config.toml
dataset = "regions of photos with short descriptions (Visual Genome)"
text_encoder_qk_norm = true
optimizer = "soap"
Rows from block 4 of the image encoder, named by matrix and row number. Each number is 200 + 40 x the weight over the matrix's rms, rounded and kept within 0 to 999. All counts start at 0.
# c30: last pointwise conv (encoder.blocks.4.c3.0.weight, 144x144x1x1), inputs 0-143
c30.55,200,166,189,214,167,198,184,204,217,266,199,204,216,202,280,258,203,215,191,252,213,242,175,198,149,174,183,218,216,288,196,225,165,127,205,195,119,204,240,210,160,186,218,219,245,267,295,277,295,147,211,179,171,214,184,176,135,169,208,168,143,187,212,288,229,184,228,265,205,249,172,197,192,165,214,203,163,214,234,226,207,197,201,216,221,125,182,126,150,240,171,251,172,182,246,269,214,220,192,239,161,167,208,232,172,184,195,153,160,188,236,140,171,203,137,191,177,223,193,191,172,243,185,226,137,166,203,170,145,177,229,121,226,156,199,214,213,251,192,278,213,110,196,154
c30.56,163,232,154,192,206,123,182,236,168,173,135,166,225,189,188,190,171,190,156,228,147,160,178,192,159,173,182,188,244,223,219,201,168,149,266,173,183,176,209,188,236,224,232,215,278,246,223,218,247,159,257,161,192,181,191,232,234,134,175,194,226,187,219,167,227,152,186,209,246,200,188,197,211,149,126,186,204,213,223,201,272,261,206,266,283,186,181,253,155,230,318,200,196,162,186,163,197,165,243,220,192,207,172,190,229,194,191,180,221,245,197,153,222,306,162,258,224,304,202,177,226,196,176,244,137,213,190,187,199,179,226,211,234,188,170,206,196,168,149,224,195,190,263,227
c30.57,184,161,205,259,142,190,239,247,299,184,207,197,276,285,187,177,260,290,160,182,257,203,150,176,149,203,197,155,222,229,212,181,180,163,221,188,209,215,192,180,225,197,308,254,203,208,263,161,280,118,184,160,229,153,226,119,170,221,216,121,213,180,192,183,234,153,217,266,164,211,171,175,155,157,197,172,169,105,263,205,196,180,246,211,170,186,119,249,205,152,150,203,218,263,211,150,132,128,131,131,126,232,170,176,177,223,157,238,228,219,165,173,154,238,207,222,190,244,242,216,185,172,214,184,165,152,208,144,221,218,293,203,156,206,220,200,133,221,155,225,229,199,176,165
c30.58,255,213,226,113,145,271,178,169,187,211,136,186,181,216,226,282,195,228,171,236,234,132,123,198,165,178,195,242,126,191,262,224,190,168,173,216,193,173,157,201,229,197,160,204,207,184,168,210,254,162,204,225,208,214,92,202,193,237,164,147,187,194,171,268,173,167,264,190,196,190,212,200,255,182,220,141,246,225,226,233,211,174,224,200,131,166,293,165,256,210,221,204,192,189,185,236,216,214,244,209,194,270,191,191,245,156,254,251,212,241,284,185,183,216,191,201,219,219,291,188,246,141,174,267,167,219,217,209,167,259,264,198,259,172,241,207,216,187,210,253,159,179,258,195
c30.59,197,189,226,166,177,128,182,250,135,200,166,261,168,192,191,161,129,203,292,219,236,221,182,227,252,186,245,200,193,228,221,177,228,207,249,203,203,217,178,208,182,209,208,174,190,153,212,225,146,205,220,205,146,143,257,154,160,129,138,177,189,155,201,249,125,223,180,191,217,231,152,171,196,177,226,267,239,212,225,247,164,152,251,262,170,199,263,176,197,182,210,199,228,210,236,195,229,159,168,185,156,198,166,225,190,202,200,188,179,205,165,158,296,233,204,233,185,210,221,240,236,221,162,223,221,185,232,256,162,219,229,226,172,219,223,209,248,183,216,154,191,165,206,226
c30.60,185,140,185,145,171,212,166,141,194,235,198,168,186,161,214,189,122,167,213,163,181,202,121,194,252,193,199,203,166,234,156,131,150,258,188,170,145,99,216,169,207,197,206,189,230,140,197,142,224,261,181,189,216,177,197,198,156,247,235,200,209,249,158,244,263,131,226,170,286,178,274,225,156,265,281,240,173,179,241,253,252,218,184,265,123,234,234,201,172,116,215,98,195,192,262,172,162,224,223,192,113,197,165,101,237,245,303,122,208,281,200,208,132,137,206,197,200,202,184,213,279,225,256,130,194,156,199,201,258,223,207,140,183,205,122,195,204,212,141,250,241,150,120,156
c30.61,208,156,176,200,223,161,125,173,237,242,212,152,178,280,201,205,211,233,193,200,278,213,206,198,169,159,180,198,202,197,135,286,229,169,231,136,216,176,209,205,179,145,252,212,206,210,197,135,246,263,245,207,196,239,255,215,325,139,185,197,170,189,204,215,138,155,205,184,128,227,188,199,203,221,185,158,186,150,215,199,166,200,196,144,244,238,169,187,203,208,116,208,173,225,158,188,176,242,212,178,245,195,246,162,200,233,221,195,183,204,212,235,223,201,188,142,172,197,195,206,173,278,222,249,266,206,179,213,219,165,195,246,262,201,157,137,148,229,162,148,213,181,184,195
c30.62,231,379,210,162,199,180,131,245,239,180,186,168,237,183,150,294,287,189,253,133,197,242,207,203,160,254,213,235,167,150,164,219,198,153,191,153,269,187,148,225,188,268,206,199,197,120,167,219,230,199,153,136,244,233,257,166,231,125,208,253,171,170,223,208,182,217,229,156,253,200,181,203,230,170,304,227,212,168,195,176,183,183,238,213,247,198,163,241,230,276,173,157,283,151,187,235,177,206,126,195,194,185,242,202,243,193,229,252,140,242,227,178,137,172,196,149,179,267,206,235,126,192,176,251,202,162,211,195,118,283,185,270,177,186,220,183,225,199,180,143,179,214,256,197
c30.63,295,260,209,153,208,181,223,158,246,172,248,227,256,166,207,198,160,194,166,188,233,150,101,127,185,145,178,151,231,241,286,157,213,163,161,140,208,214,262,199,239,274,216,215,212,166,166,228,230,164,220,196,240,270,221,228,181,209,158,172,226,235,132,283,210,199,179,213,265,189,247,189,212,207,189,149,191,164,143,225,189,131,176,237,189,222,282,218,204,190,213,254,234,221,206,152,165,209,221,201,221,223,244,217,284,261,197,300,211,204,176,211,255,242,247,272,181,203,244,233,264,200,173,199,243,203,209,209,170,244,169,181,224,234,185,174,242,191,223,258,164,261,260,232
c30.64,194,216,222,175,219,170,154,176,261,221,257,244,190,164,193,168,189,205,230,146,226,146,269,252,276,189,156,247,171,197,258,175,262,175,146,177,212,238,171,230,179,201,219,166,325,201,251,170,251,194,210,186,267,213,193,191,293,203,197,143,160,172,199,170,196,236,176,170,276,227,206,146,129,243,206,136,188,239,230,199,126,242,197,164,203,199,229,230,239,253,265,201,162,157,216,198,133,202,136,204,206,174,168,211,195,206,200,301,238,193,149,184,177,187,241,177,220,212,254,203,224,153,156,182,159,254,161,228,234,191,209,163,185,201,250,175,166,247,244,240,213,215,220,210
c30.65,220,170,166,197,198,239,206,205,249,194,228,224,180,217,176,166,209,259,225,218,258,138,243,208,287,279,169,207,248,245,195,193,282,207,194,287,141,208,193,170,227,151,177,215,220,251,261,225,180,196,154,241,202,227,195,225,159,172,202,247,184,275,193,246,225,265,177,178,231,257,120,228,133,195,261,182,192,218,213,193,188,146,212,134,203,144,223,221,191,229,153,187,184,207,210,203,192,225,204,195,229,239,208,227,155,161,187,201,183,114,167,237,195,176,217,208,196,201,197,161,169,197,127,174,131,200,235,214,184,205,178,210,234,164,255,214,253,140,294,180,141,228,201,210
c30.66,100,114,198,252,227,204,222,197,205,216,261,159,225,187,196,120,162,201,198,185,312,249,133,227,256,270,247,234,136,278,131,145,250,156,207,218,187,215,195,119,234,161,247,214,233,96,191,149,153,235,147,183,252,176,164,254,221,217,230,226,185,226,198,195,165,201,221,196,170,174,313,189,199,178,161,185,220,244,163,230,153,178,160,255,133,181,190,168,150,186,225,280,193,200,195,169,217,187,201,267,215,214,264,227,181,235,171,154,172,150,210,189,219,243,180,180,179,118,231,185,193,217,238,233,148,153,141,209,169,234,223,133,223,234,202,137,116,171,183,199,145,192,183,260
c30.67,221,211,193,178,216,148,259,169,225,254,142,268,196,206,249,173,224,257,210,233,236,157,236,242,217,258,204,197,193,235,205,245,196,197,179,261,196,271,276,216,140,160,235,156,192,248,161,249,177,195,206,189,285,238,166,219,202,131,313,204,229,176,117,201,123,232,265,221,223,229,101,225,160,202,214,198,103,218,226,277,176,220,193,244,226,256,191,271,201,124,178,247,207,196,192,141,192,207,295,200,175,219,238,240,248,251,181,162,237,280,266,184,117,149,197,291,176,215,289,162,262,322,189,221,198,211,221,177,286,255,163,173,192,231,153,202,164,221,174,243,225,207,186,234
c30.68,167,219,216,262,100,177,210,161,140,193,194,198,167,145,229,246,169,188,205,240,203,216,224,190,151,195,183,202,241,153,190,215,254,156,255,169,224,247,130,174,195,213,173,243,175,148,214,178,162,192,226,287,229,273,258,148,232,166,157,157,156,287,183,187,213,212,153,237,184,281,195,191,171,195,239,194,249,276,229,250,224,194,233,257,174,171,206,217,187,174,205,245,241,205,194,167,226,228,144,202,175,208,241,202,137,230,171,301,248,176,167,211,177,152,231,229,116,191,159,215,189,241,142,135,260,167,228,223,293,259,157,191,207,262,212,172,266,262,321,195,95,217,201,291
c30.69,185,250,202,176,144,162,262,223,240,219,182,199,184,130,278,311,139,181,184,216,202,90,224,166,261,169,185,161,198,282,200,101,218,134,247,153,214,176,244,163,187,287,229,224,158,162,123,235,197,209,172,232,191,235,167,144,259,196,229,123,96,205,200,199,210,236,210,218,226,176,194,126,229,264,187,253,179,245,224,158,206,205,204,152,201,190,178,200,230,219,221,232,149,183,206,223,168,178,197,190,176,235,175,203,171,279,270,229,227,206,189,268,220,164,169,246,135,192,209,213,211,218,220,218,195,202,225,163,187,216,195,155,175,164,165,181,148,154,225,287,178,188,121,163
c30.70,217,133,235,229,229,272,144,274,241,178,178,194,215,144,243,305,237,185,221,201,166,91,211,191,246,230,174,159,187,275,289,101,242,203,234,272,197,146,256,149,189,240,268,191,201,228,178,207,161,214,161,191,274,250,210,242,113,242,166,180,144,215,259,139,146,234,169,145,185,142,198,201,259,173,216,192,222,149,131,128,296,192,186,240,298,272,110,249,183,236,274,189,163,155,167,166,149,208,305,149,192,169,180,191,238,159,189,236,256,234,179,286,143,167,177,184,203,240,186,216,169,251,162,185,197,153,272,171,257,209,184,235,216,219,254,233,248,181,239,202,129,249,245,240
c30.71,233,164,239,144,159,153,195,165,207,168,222,112,183,179,190,176,163,190,237,149,200,235,159,245,298,117,218,168,231,213,184,189,210,150,150,209,277,177,166,179,243,162,151,179,108,159,182,124,224,212,148,223,155,281,177,220,235,171,181,109,168,168,205,185,154,183,188,165,221,268,229,229,258,219,261,270,153,249,180,244,230,230,214,214,175,288,213,205,190,233,273,201,194,221,217,164,204,244,159,220,163,159,170,224,231,223,172,154,236,202,194,240,211,249,207,171,245,167,227,200,231,331,236,208,262,150,182,210,200,182,199,227,246,197,191,185,162,229,129,128,183,182,225,242
c30.72,190,95,182,198,241,241,242,198,212,187,236,288,186,230,250,194,180,178,131,122,261,169,219,233,169,190,191,181,147,229,209,153,196,210,199,174,213,183,118,184,192,200,267,244,224,200,207,205,200,226,129,250,92,193,224,235,182,265,242,206,201,152,237,214,242,234,193,264,205,215,196,190,159,223,252,176,191,270,194,129,185,235,184,125,189,150,194,205,61,189,205,263,82,172,218,127,187,260,229,314,218,184,153,221,142,223,124,216,248,238,227,180,168,161,102,205,227,210,212,234,183,209,159,244,143,239,210,193,116,136,268,289,203,179,82,203,277,195,208,156,138,182,246,174
c30.73,174,179,235,223,204,191,149,209,219,151,188,203,273,335,133,194,162,240,186,203,172,237,196,174,199,222,191,214,225,270,162,162,140,137,158,238,199,115,137,200,213,118,238,219,168,279,230,243,237,200,245,177,117,212,260,188,179,277,117,213,285,195,203,261,181,240,198,209,167,187,153,231,161,221,194,195,248,188,153,194,229,208,224,148,163,120,240,149,246,225,272,325,200,166,157,181,208,244,220,277,210,160,203,237,208,233,195,259,132,207,270,262,172,169,200,245,227,219,190,186,191,182,194,193,217,283,179,197,149,185,180,156,124,222,269,218,224,147,212,246,293,222,114,214
c30.74,174,214,191,248,212,195,170,185,199,201,182,178,196,251,213,183,221,198,149,199,220,230,169,245,175,233,206,181,184,159,299,167,119,173,194,169,225,210,226,214,161,249,211,270,214,173,203,177,228,153,122,170,153,139,180,141,218,205,183,156,96,146,232,286,152,196,218,172,274,168,270,204,203,238,192,194,212,164,197,210,124,200,173,162,244,271,152,175,247,287,176,195,267,241,227,208,162,237,245,254,213,208,233,245,194,234,167,212,255,201,167,239,148,140,192,130,211,142,262,137,241,248,181,139,194,232,231,167,166,235,229,188,253,165,219,230,197,239,303,192,262,214,256,200
c30.75,202,190,237,144,174,166,189,212,108,209,89,240,194,174,215,217,223,198,212,262,193,163,188,190,253,161,224,170,215,201,209,164,188,172,219,170,194,197,263,225,189,192,176,190,235,247,198,191,216,238,196,137,208,155,283,234,202,204,311,227,224,267,175,258,159,220,208,136,188,160,144,169,236,194,138,160,227,171,193,200,160,177,146,179,211,166,175,181,331,168,192,197,198,211,229,209,176,209,203,204,150,194,242,245,236,195,139,161,237,248,240,161,173,161,129,207,208,269,265,136,202,181,141,214,118,172,266,213,129,193,236,233,198,201,190,171,189,174,216,208,218,148,279,222
c30.76,208,160,178,164,225,235,206,202,179,220,228,213,197,200,208,275,146,130,150,167,186,213,129,178,172,172,214,170,180,168,203,225,212,150,159,218,192,336,188,203,257,222,268,250,147,202,193,193,248,230,179,260,168,239,160,204,241,138,222,169,159,142,217,191,205,227,227,216,166,220,206,222,189,170,232,158,205,206,237,183,243,137,224,191,225,208,256,236,303,215,261,242,219,168,255,188,227,215,180,231,199,221,223,206,176,118,144,156,246,251,130,148,258,184,198,197,158,167,184,171,200,229,206,234,193,239,175,212,163,135,211,213,193,202,218,180,187,217,200,253,251,165,140,204
c30.77,200,194,292,171,224,256,274,175,309,228,160,255,228,209,208,188,218,183,180,193,214,196,204,264,274,235,191,266,333,180,230,221,189,225,317,187,179,180,258,137,218,235,179,147,186,218,242,225,225,191,187,261,204,87,207,220,193,230,186,214,158,255,244,247,238,181,164,252,269,244,146,230,195,174,183,229,320,150,221,210,245,192,136,247,171,202,232,190,175,201,178,198,183,176,237,237,223,211,240,176,246,199,167,246,244,151,232,164,145,192,191,219,262,184,237,225,188,247,191,189,185,200,223,152,234,220,197,241,180,221,151,220,202,159,254,202,229,231,210,193,257,265,200,210
c30.78,206,164,221,116,215,214,188,219,168,221,159,203,207,200,199,243,210,152,106,217,259,157,123,194,134,238,224,202,229,253,253,214,184,143,274,212,217,149,254,182,296,154,236,229,218,249,241,198,171,242,174,226,201,190,206,173,148,134,214,113,226,225,168,190,143,246,204,187,269,173,225,181,201,194,192,214,185,237,204,172,211,189,202,236,263,164,231,119,172,220,223,208,178,204,163,294,286,150,143,273,168,211,191,173,195,258,262,155,209,249,225,194,183,251,216,185,232,261,241,199,172,163,260,207,205,210,181,222,173,143,235,220,187,190,185,126,222,206,262,176,183,161,171,114
c30.79,231,268,216,160,186,199,189,240,207,194,218,195,240,181,208,242,255,250,185,196,267,240,261,137,214,223,241,218,199,292,231,221,197,155,214,158,214,177,149,219,238,203,186,198,181,232,210,157,214,222,188,276,194,274,164,154,226,250,178,229,192,185,198,182,218,198,192,191,240,213,132,158,123,204,203,238,157,202,177,219,230,155,174,237,200,184,221,250,195,128,197,188,184,174,170,144,271,169,163,246,202,185,170,258,232,199,135,211,168,205,245,166,292,205,138,216,200,323,203,222,200,146,305,215,177,173,172,205,213,221,166,208,208,233,193,245,243,202,241,148,167,204,132,193
c30.80,140,251,148,233,138,278,188,239,148,205,151,261,119,223,123,168,149,213,220,185,191,225,218,205,224,219,121,202,250,133,216,268,162,188,238,152,120,172,211,178,219,205,232,196,215,188,140,226,214,183,148,255,207,197,165,215,223,247,156,126,216,228,212,273,224,178,203,189,193,246,232,203,219,191,244,183,248,229,245,187,183,225,190,201,241,188,195,189,262,170,197,189,226,174,172,229,179,184,189,285,186,223,155,212,176,204,223,205,218,180,149,196,184,227,181,200,257,198,199,149,152,214,122,195,276,179,188,225,189,155,162,242,199,219,187,153,196,164,189,248,248,149,125,163
c30.81,250,109,248,181,173,185,155,140,177,221,133,229,199,193,210,208,150,148,231,223,167,181,172,194,202,149,197,186,265,209,268,266,198,169,191,198,160,210,257,230,184,228,174,166,230,202,190,186,196,214,156,264,183,136,101,193,207,227,201,143,245,218,193,240,219,217,188,196,161,231,264,290,158,209,120,197,218,204,176,204,227,177,262,204,265,266,206,183,91,284,193,237,180,167,186,199,216,151,174,211,230,218,156,196,228,195,152,199,213,243,268,139,275,214,182,228,175,150,230,193,160,198,129,174,244,206,236,153,162,157,185,164,223,214,214,216,107,148,174,137,164,270,252,210
c30.82,193,186,174,218,225,217,190,203,259,223,164,163,233,310,236,185,167,167,231,230,171,303,208,210,215,181,211,214,243,238,239,207,208,205,242,253,208,142,198,225,116,148,178,207,153,153,218,219,186,250,183,217,241,226,191,193,190,236,217,235,242,176,172,192,255,258,180,138,198,205,234,238,226,239,170,161,192,222,187,206,190,233,243,173,210,167,140,160,216,139,246,189,239,190,178,192,148,216,142,231,102,229,213,177,234,159,220,217,242,204,220,204,247,166,195,178,185,206,205,206,254,154,158,208,146,255,202,188,172,257,187,185,228,152,195,209,175,136,257,255,136,192,218,255
c30.83,161,234,184,165,194,224,145,187,184,229,184,256,100,208,216,219,190,229,184,201,207,173,112,203,211,207,167,276,217,227,178,231,191,245,124,195,195,226,173,212,222,228,231,230,249,351,193,282,184,191,151,224,255,230,212,189,210,205,213,204,240,193,219,205,204,177,250,260,238,236,159,209,227,250,300,235,248,142,221,243,193,250,160,148,176,227,221,148,215,246,241,150,190,225,170,248,153,181,159,213,184,182,184,150,146,173,252,174,173,240,157,156,276,219,193,218,200,187,226,271,207,241,202,186,232,208,151,218,186,189,194,201,197,174,289,211,236,222,102,258,239,229,213,188
c30.84,187,152,183,149,194,134,188,198,206,204,188,147,152,179,184,216,178,145,111,239,286,176,136,212,121,224,243,244,214,273,280,205,148,151,347,236,206,220,179,135,196,259,180,207,248,227,247,224,245,206,234,217,133,211,130,196,191,154,243,237,122,179,252,218,162,190,200,126,167,236,248,240,177,286,285,203,221,187,158,191,165,157,130,163,222,247,237,245,199,218,165,299,238,211,177,274,245,150,246,232,193,216,153,227,257,210,166,187,188,209,226,191,274,230,294,154,204,171,184,191,240,181,208,196,151,228,214,205,163,171,177,236,266,141,174,240,200,186,154,244,179,209,205,204
c30.85,277,241,203,124,227,176,176,257,239,262,159,169,211,290,207,213,163,197,256,207,235,240,224,195,230,182,203,146,205,216,232,186,221,256,165,289,265,184,227,144,235,222,255,159,200,238,275,153,268,212,182,186,260,189,189,213,207,258,224,256,181,198,200,237,203,202,175,181,142,301,180,216,264,223,203,184,185,156,247,196,199,260,215,119,269,219,175,245,137,192,207,176,226,145,212,181,301,211,191,225,169,190,189,167,206,193,131,304,239,142,191,173,166,196,110,211,185,178,241,207,297,193,175,127,153,153,180,156,241,181,207,164,222,196,192,208,154,161,222,179,217,213,168,161
c30.86,210,200,210,166,236,155,165,150,136,226,196,160,116,179,201,204,162,240,222,138,166,130,169,200,217,219,169,192,208,89,170,212,220,230,132,161,201,221,155,82,221,212,215,182,229,177,174,193,250,269,184,287,179,185,222,132,217,312,182,163,120,202,189,223,129,161,162,222,184,249,187,173,237,275,238,172,234,122,167,272,200,155,179,217,156,242,184,193,235,215,221,193,175,191,243,201,191,150,202,196,203,219,195,241,174,250,215,244,156,192,227,242,253,219,209,264,198,232,243,256,221,187,204,195,244,228,188,180,228,175,148,203,257,188,204,231,211,219,203,211,241,225,208,237
c30.87,204,299,191,219,204,217,185,224,260,193,229,186,242,143,256,124,209,203,246,222,171,186,148,211,254,160,190,154,207,198,183,212,220,214,214,166,278,148,175,170,182,171,206,199,189,199,193,241,191,166,196,192,306,104,208,221,203,201,238,197,219,284,187,190,201,217,312,183,199,246,191,233,222,110,240,213,182,247,252,162,218,219,202,181,208,228,160,291,237,197,222,194,275,150,198,143,231,194,138,187,181,267,189,182,202,169,170,255,238,119,205,189,196,228,200,230,220,157,199,200,223,153,226,210,172,246,150,174,157,197,150,166,183,211,260,222,141,155,245,189,296,201,231,180
c30.88,261,194,125,247,219,257,262,154,197,210,235,200,149,249,197,213,229,223,232,155,213,284,224,184,110,170,177,174,189,145,180,262,205,190,202,171,206,183,205,187,250,246,278,227,227,210,219,137,170,242,245,266,155,260,266,201,218,198,184,197,236,130,172,221,293,172,222,214,166,152,154,239,248,190,168,146,183,204,310,125,155,214,168,182,209,249,218,207,212,247,266,193,183,297,151,222,162,216,220,239,226,205,140,195,226,205,220,180,145,245,220,188,265,166,130,251,167,248,185,161,233,219,209,196,238,181,210,211,194,235,237,215,179,252,218,183,217,240,160,224,191,184,262,205
c30.89,281,136,191,182,238,134,167,206,81,168,195,238,189,231,156,191,163,263,288,236,225,280,121,148,202,212,171,191,304,177,212,200,241,202,227,218,185,168,175,126,220,231,306,173,212,164,145,191,224,211,199,192,292,232,177,234,181,225,151,180,163,131,162,253,164,206,253,204,112,229,230,170,211,167,282,313,188,205,188,204,230,146,246,223,182,198,186,232,123,252,309,183,246,166,244,171,191,173,156,231,141,240,137,224,144,190,148,280,150,208,272,174,231,148,218,216,113,140,233,205,187,200,207,189,269,208,182,179,264,190,205,130,217,154,222,208,174,203,193,273,144,223,226,199
c30.90,191,171,249,267,248,205,173,128,227,162,178,157,179,117,129,172,149,152,229,187,200,215,204,186,264,235,234,214,231,188,141,249,221,214,202,200,162,171,237,177,217,224,204,146,227,236,253,173,279,194,301,175,165,141,118,212,102,234,149,119,116,208,140,173,181,114,215,247,163,245,167,165,202,75,205,224,196,137,171,240,245,190,210,248,221,183,197,212,173,165,133,227,326,144,200,171,243,254,121,194,166,253,252,221,237,243,140,172,193,240,142,204,190,166,185,197,223,214,206,240,210,177,153,227,118,80,163,243,249,177,190,222,156,199,188,218,152,167,263,160,250,239,184,171
c30.91,201,215,321,184,239,108,230,209,317,242,194,159,302,223,175,175,219,198,174,205,249,154,309,150,214,217,213,241,207,202,181,187,272,213,122,167,172,264,198,251,187,216,195,182,184,212,112,209,236,234,163,178,186,163,230,168,198,204,249,166,246,162,196,176,223,176,160,179,199,225,171,224,148,148,145,126,150,199,195,200,207,250,201,152,149,244,211,158,174,161,172,224,157,207,142,122,176,216,231,210,235,181,176,189,209,217,191,201,277,218,176,191,208,203,239,199,152,210,176,168,198,256,185,232,200,196,241,218,215,246,182,170,224,161,239,211,260,174,182,223,104,115,216,222
c30.92,222,189,205,170,224,223,185,211,169,183,151,219,192,144,186,236,169,241,162,197,245,124,255,212,227,223,229,188,232,248,180,240,177,252,181,251,219,234,205,170,184,180,227,219,174,204,177,225,152,183,182,197,206,217,214,211,199,182,170,186,215,199,200,184,228,248,259,230,257,252,207,187,210,230,252,156,178,191,154,269,175,227,137,153,167,163,178,285,144,182,167,199,226,181,242,157,140,160,174,132,175,240,137,199,181,205,160,223,260,205,172,209,170,171,157,238,144,156,148,167,235,160,183,181,217,231,186,141,263,227,250,233,234,257,202,209,147,238,261,222,217,215,244,241
c30.93,169,205,202,293,180,196,207,222,211,150,207,151,200,217,200,221,263,152,184,144,185,194,234,213,159,183,257,172,233,172,169,282,181,200,196,222,249,247,221,275,235,208,154,288,221,147,148,233,233,202,262,166,216,235,185,193,151,202,211,258,213,222,237,225,150,216,220,149,206,154,259,239,218,264,128,119,176,189,180,171,187,230,217,235,274,249,193,250,172,195,197,161,215,235,217,189,225,221,230,231,232,162,207,174,218,228,175,179,207,271,204,255,157,223,239,236,168,174,224,175,194,181,167,160,222,196,179,200,166,211,154,165,213,236,181,158,257,112,142,242,143,208,205,169
c30.94,136,219,230,213,176,230,208,127,204,222,189,179,243,256,187,195,145,219,228,176,189,160,229,202,266,185,145,178,167,198,148,148,225,248,168,314,174,155,156,147,194,225,205,155,202,235,163,212,179,205,203,238,165,165,182,206,268,201,206,155,147,273,190,125,216,235,170,262,206,192,202,156,235,204,186,146,158,185,256,183,239,214,204,228,266,191,214,231,265,190,254,254,196,214,278,184,234,232,212,157,202,221,173,224,181,242,211,169,279,213,242,226,264,166,212,200,158,213,169,218,207,206,192,202,227,142,219,198,145,205,183,159,250,232,185,233,210,181,187,217,250,264,97,156
c30.95,218,146,217,162,232,192,224,182,148,126,167,167,109,150,212,178,165,202,227,187,190,131,182,146,248,147,173,197,201,152,195,163,192,214,153,384,256,167,175,163,229,192,168,216,151,201,179,210,179,225,176,191,227,187,129,231,127,196,129,110,211,198,236,224,190,117,218,205,281,156,223,119,200,167,151,224,167,176,151,218,141,228,254,137,230,259,237,251,227,189,205,287,222,228,189,223,275,209,129,239,237,170,209,191,209,186,186,270,252,250,220,282,226,262,259,198,199,257,147,231,253,185,187,199,183,181,271,136,257,208,243,207,143,165,204,202,217,184,266,190,239,257,238,219
c30.96,202,213,187,171,159,160,236,199,345,212,172,226,286,156,211,187,202,191,196,276,195,154,279,172,275,208,203,202,243,213,262,241,265,155,199,106,125,191,203,228,181,210,191,196,190,209,192,211,206,240,209,159,244,99,191,228,208,244,250,196,191,252,132,240,209,96,283,175,216,187,232,239,185,195,218,240,216,242,225,133,178,161,282,172,160,270,158,216,223,236,188,250,193,207,210,143,170,247,222,268,289,230,161,198,137,171,154,172,209,209,205,271,152,233,150,288,204,189,114,163,224,194,223,293,160,147,216,205,189,220,229,199,202,178,189,246,93,154,199,242,234,182,263,232
c30.97,150,244,158,164,261,150,141,185,218,171,190,112,186,230,215,229,204,170,211,218,179,153,182,193,199,191,211,218,216,233,178,205,218,173,178,211,207,232,171,218,275,217,282,261,148,221,169,214,194,158,275,184,207,257,191,325,189,186,218,141,287,178,189,158,236,265,140,198,169,181,182,227,185,218,220,238,187,179,203,192,172,229,226,281,233,203,232,213,179,196,151,202,101,164,184,194,227,209,164,250,167,232,173,267,196,214,152,217,175,188,269,245,260,212,248,210,167,155,196,169,198,228,205,181,172,208,244,214,196,211,250,143,236,163,166,184,175,216,142,130,249,155,192,215
c30.98,230,117,208,178,163,227,265,255,229,202,156,151,209,244,216,147,197,153,262,205,203,200,145,166,127,184,194,315,258,231,283,240,139,237,222,155,168,224,204,203,253,184,230,210,171,240,210,235,192,235,200,329,169,211,196,205,175,206,191,269,140,212,240,313,235,205,122,273,188,238,185,258,174,239,199,205,230,190,173,197,235,184,225,183,159,200,243,206,126,199,211,180,237,157,189,258,174,138,234,218,221,176,201,167,208,146,259,282,204,226,160,191,337,199,272,231,225,200,208,163,256,199,188,230,178,220,179,162,168,184,137,130,214,190,222,153,137,160,222,213,246,175,168,192
c30.99,178,237,207,230,225,237,189,197,251,210,187,231,163,223,159,159,205,249,169,216,186,222,149,189,267,180,200,179,201,296,214,247,155,205,172,225,172,191,213,181,239,184,200,215,264,185,157,257,196,203,234,232,228,212,183,166,132,154,212,214,179,165,222,200,157,164,307,156,274,271,174,174,179,251,193,214,202,210,175,191,282,136,148,227,189,201,211,117,188,181,200,255,226,206,171,203,221,187,176,236,175,244,207,221,172,158,206,237,276,172,136,239,144,191,180,310,197,113,314,225,187,165,118,222,199,154,170,141,190,176,151,145,201,215,252,156,174,167,280,188,185,216,185,149
c30.100,170,179,168,162,177,182,229,211,158,227,202,217,126,207,248,225,246,220,218,216,255,176,203,251,205,209,184,226,188,219,220,149,216,210,269,265,257,223,209,241,218,191,211,223,217,178,165,227,281,236,248,250,246,153,233,216,184,147,201,214,235,130,249,184,261,245,191,286,212,196,210,218,255,232,209,165,173,211,130,230,187,279,306,186,156,265,178,203,227,220,319,163,223,257,277,278,191,330,243,196,170,279,211,243,263,254,273,231,236,148,213,189,257,97,275,137,173,188,268,221,277,180,81,177,223,139,113,192,234,187,203,228,198,204,130,199,228,199,302,249,151,163,263,108
c30.101,200,182,253,220,165,165,218,240,165,240,172,236,198,226,239,191,178,205,273,151,185,210,235,227,160,252,174,210,223,220,187,200,162,199,226,197,232,236,185,189,199,212,238,211,188,260,209,284,125,242,148,254,180,208,166,214,237,170,222,72,213,185,203,174,212,226,236,259,205,211,209,239,245,242,184,162,218,196,208,170,269,246,185,220,227,166,167,209,170,208,145,229,220,260,187,220,156,252,202,196,138,135,176,214,192,192,264,200,188,232,232,212,150,163,138,202,213,194,169,223,164,215,229,228,272,235,218,155,123,239,209,170,257,258,195,225,199,215,112,219,167,158,180,170
c30.102,195,177,255,134,192,181,223,201,172,227,244,214,184,215,103,241,227,194,258,194,166,207,169,189,246,191,169,277,238,156,224,177,194,255,249,204,167,255,89,193,192,164,190,211,211,208,128,164,204,260,142,205,241,141,189,182,144,242,205,82,173,139,235,207,149,159,248,263,179,232,231,125,118,241,164,243,169,182,178,241,262,244,120,159,221,192,157,221,187,184,154,192,236,152,222,171,188,197,202,227,254,194,142,183,146,170,175,201,205,229,188,232,158,207,143,242,193,234,213,191,207,166,152,208,151,228,160,243,203,220,287,223,219,205,171,138,142,213,266,189,211,190,182,220
c30.103,207,161,283,143,143,216,232,196,221,227,196,197,238,264,244,231,252,215,143,206,232,149,266,194,202,181,222,255,271,280,245,204,179,219,231,215,174,244,230,205,194,267,261,232,240,208,158,222,252,193,242,194,279,194,200,204,116,223,195,116,130,225,202,252,181,216,195,218,210,174,186,157,207,244,238,182,278,197,148,209,158,183,172,81,171,160,265,143,245,88,241,208,267,174,263,226,245,255,125,189,259,178,172,106,177,252,149,185,238,277,144,164,186,217,228,295,152,167,164,254,207,189,178,187,228,211,170,189,319,197,137,220,217,233,181,145,227,254,188,211,190,220,203,144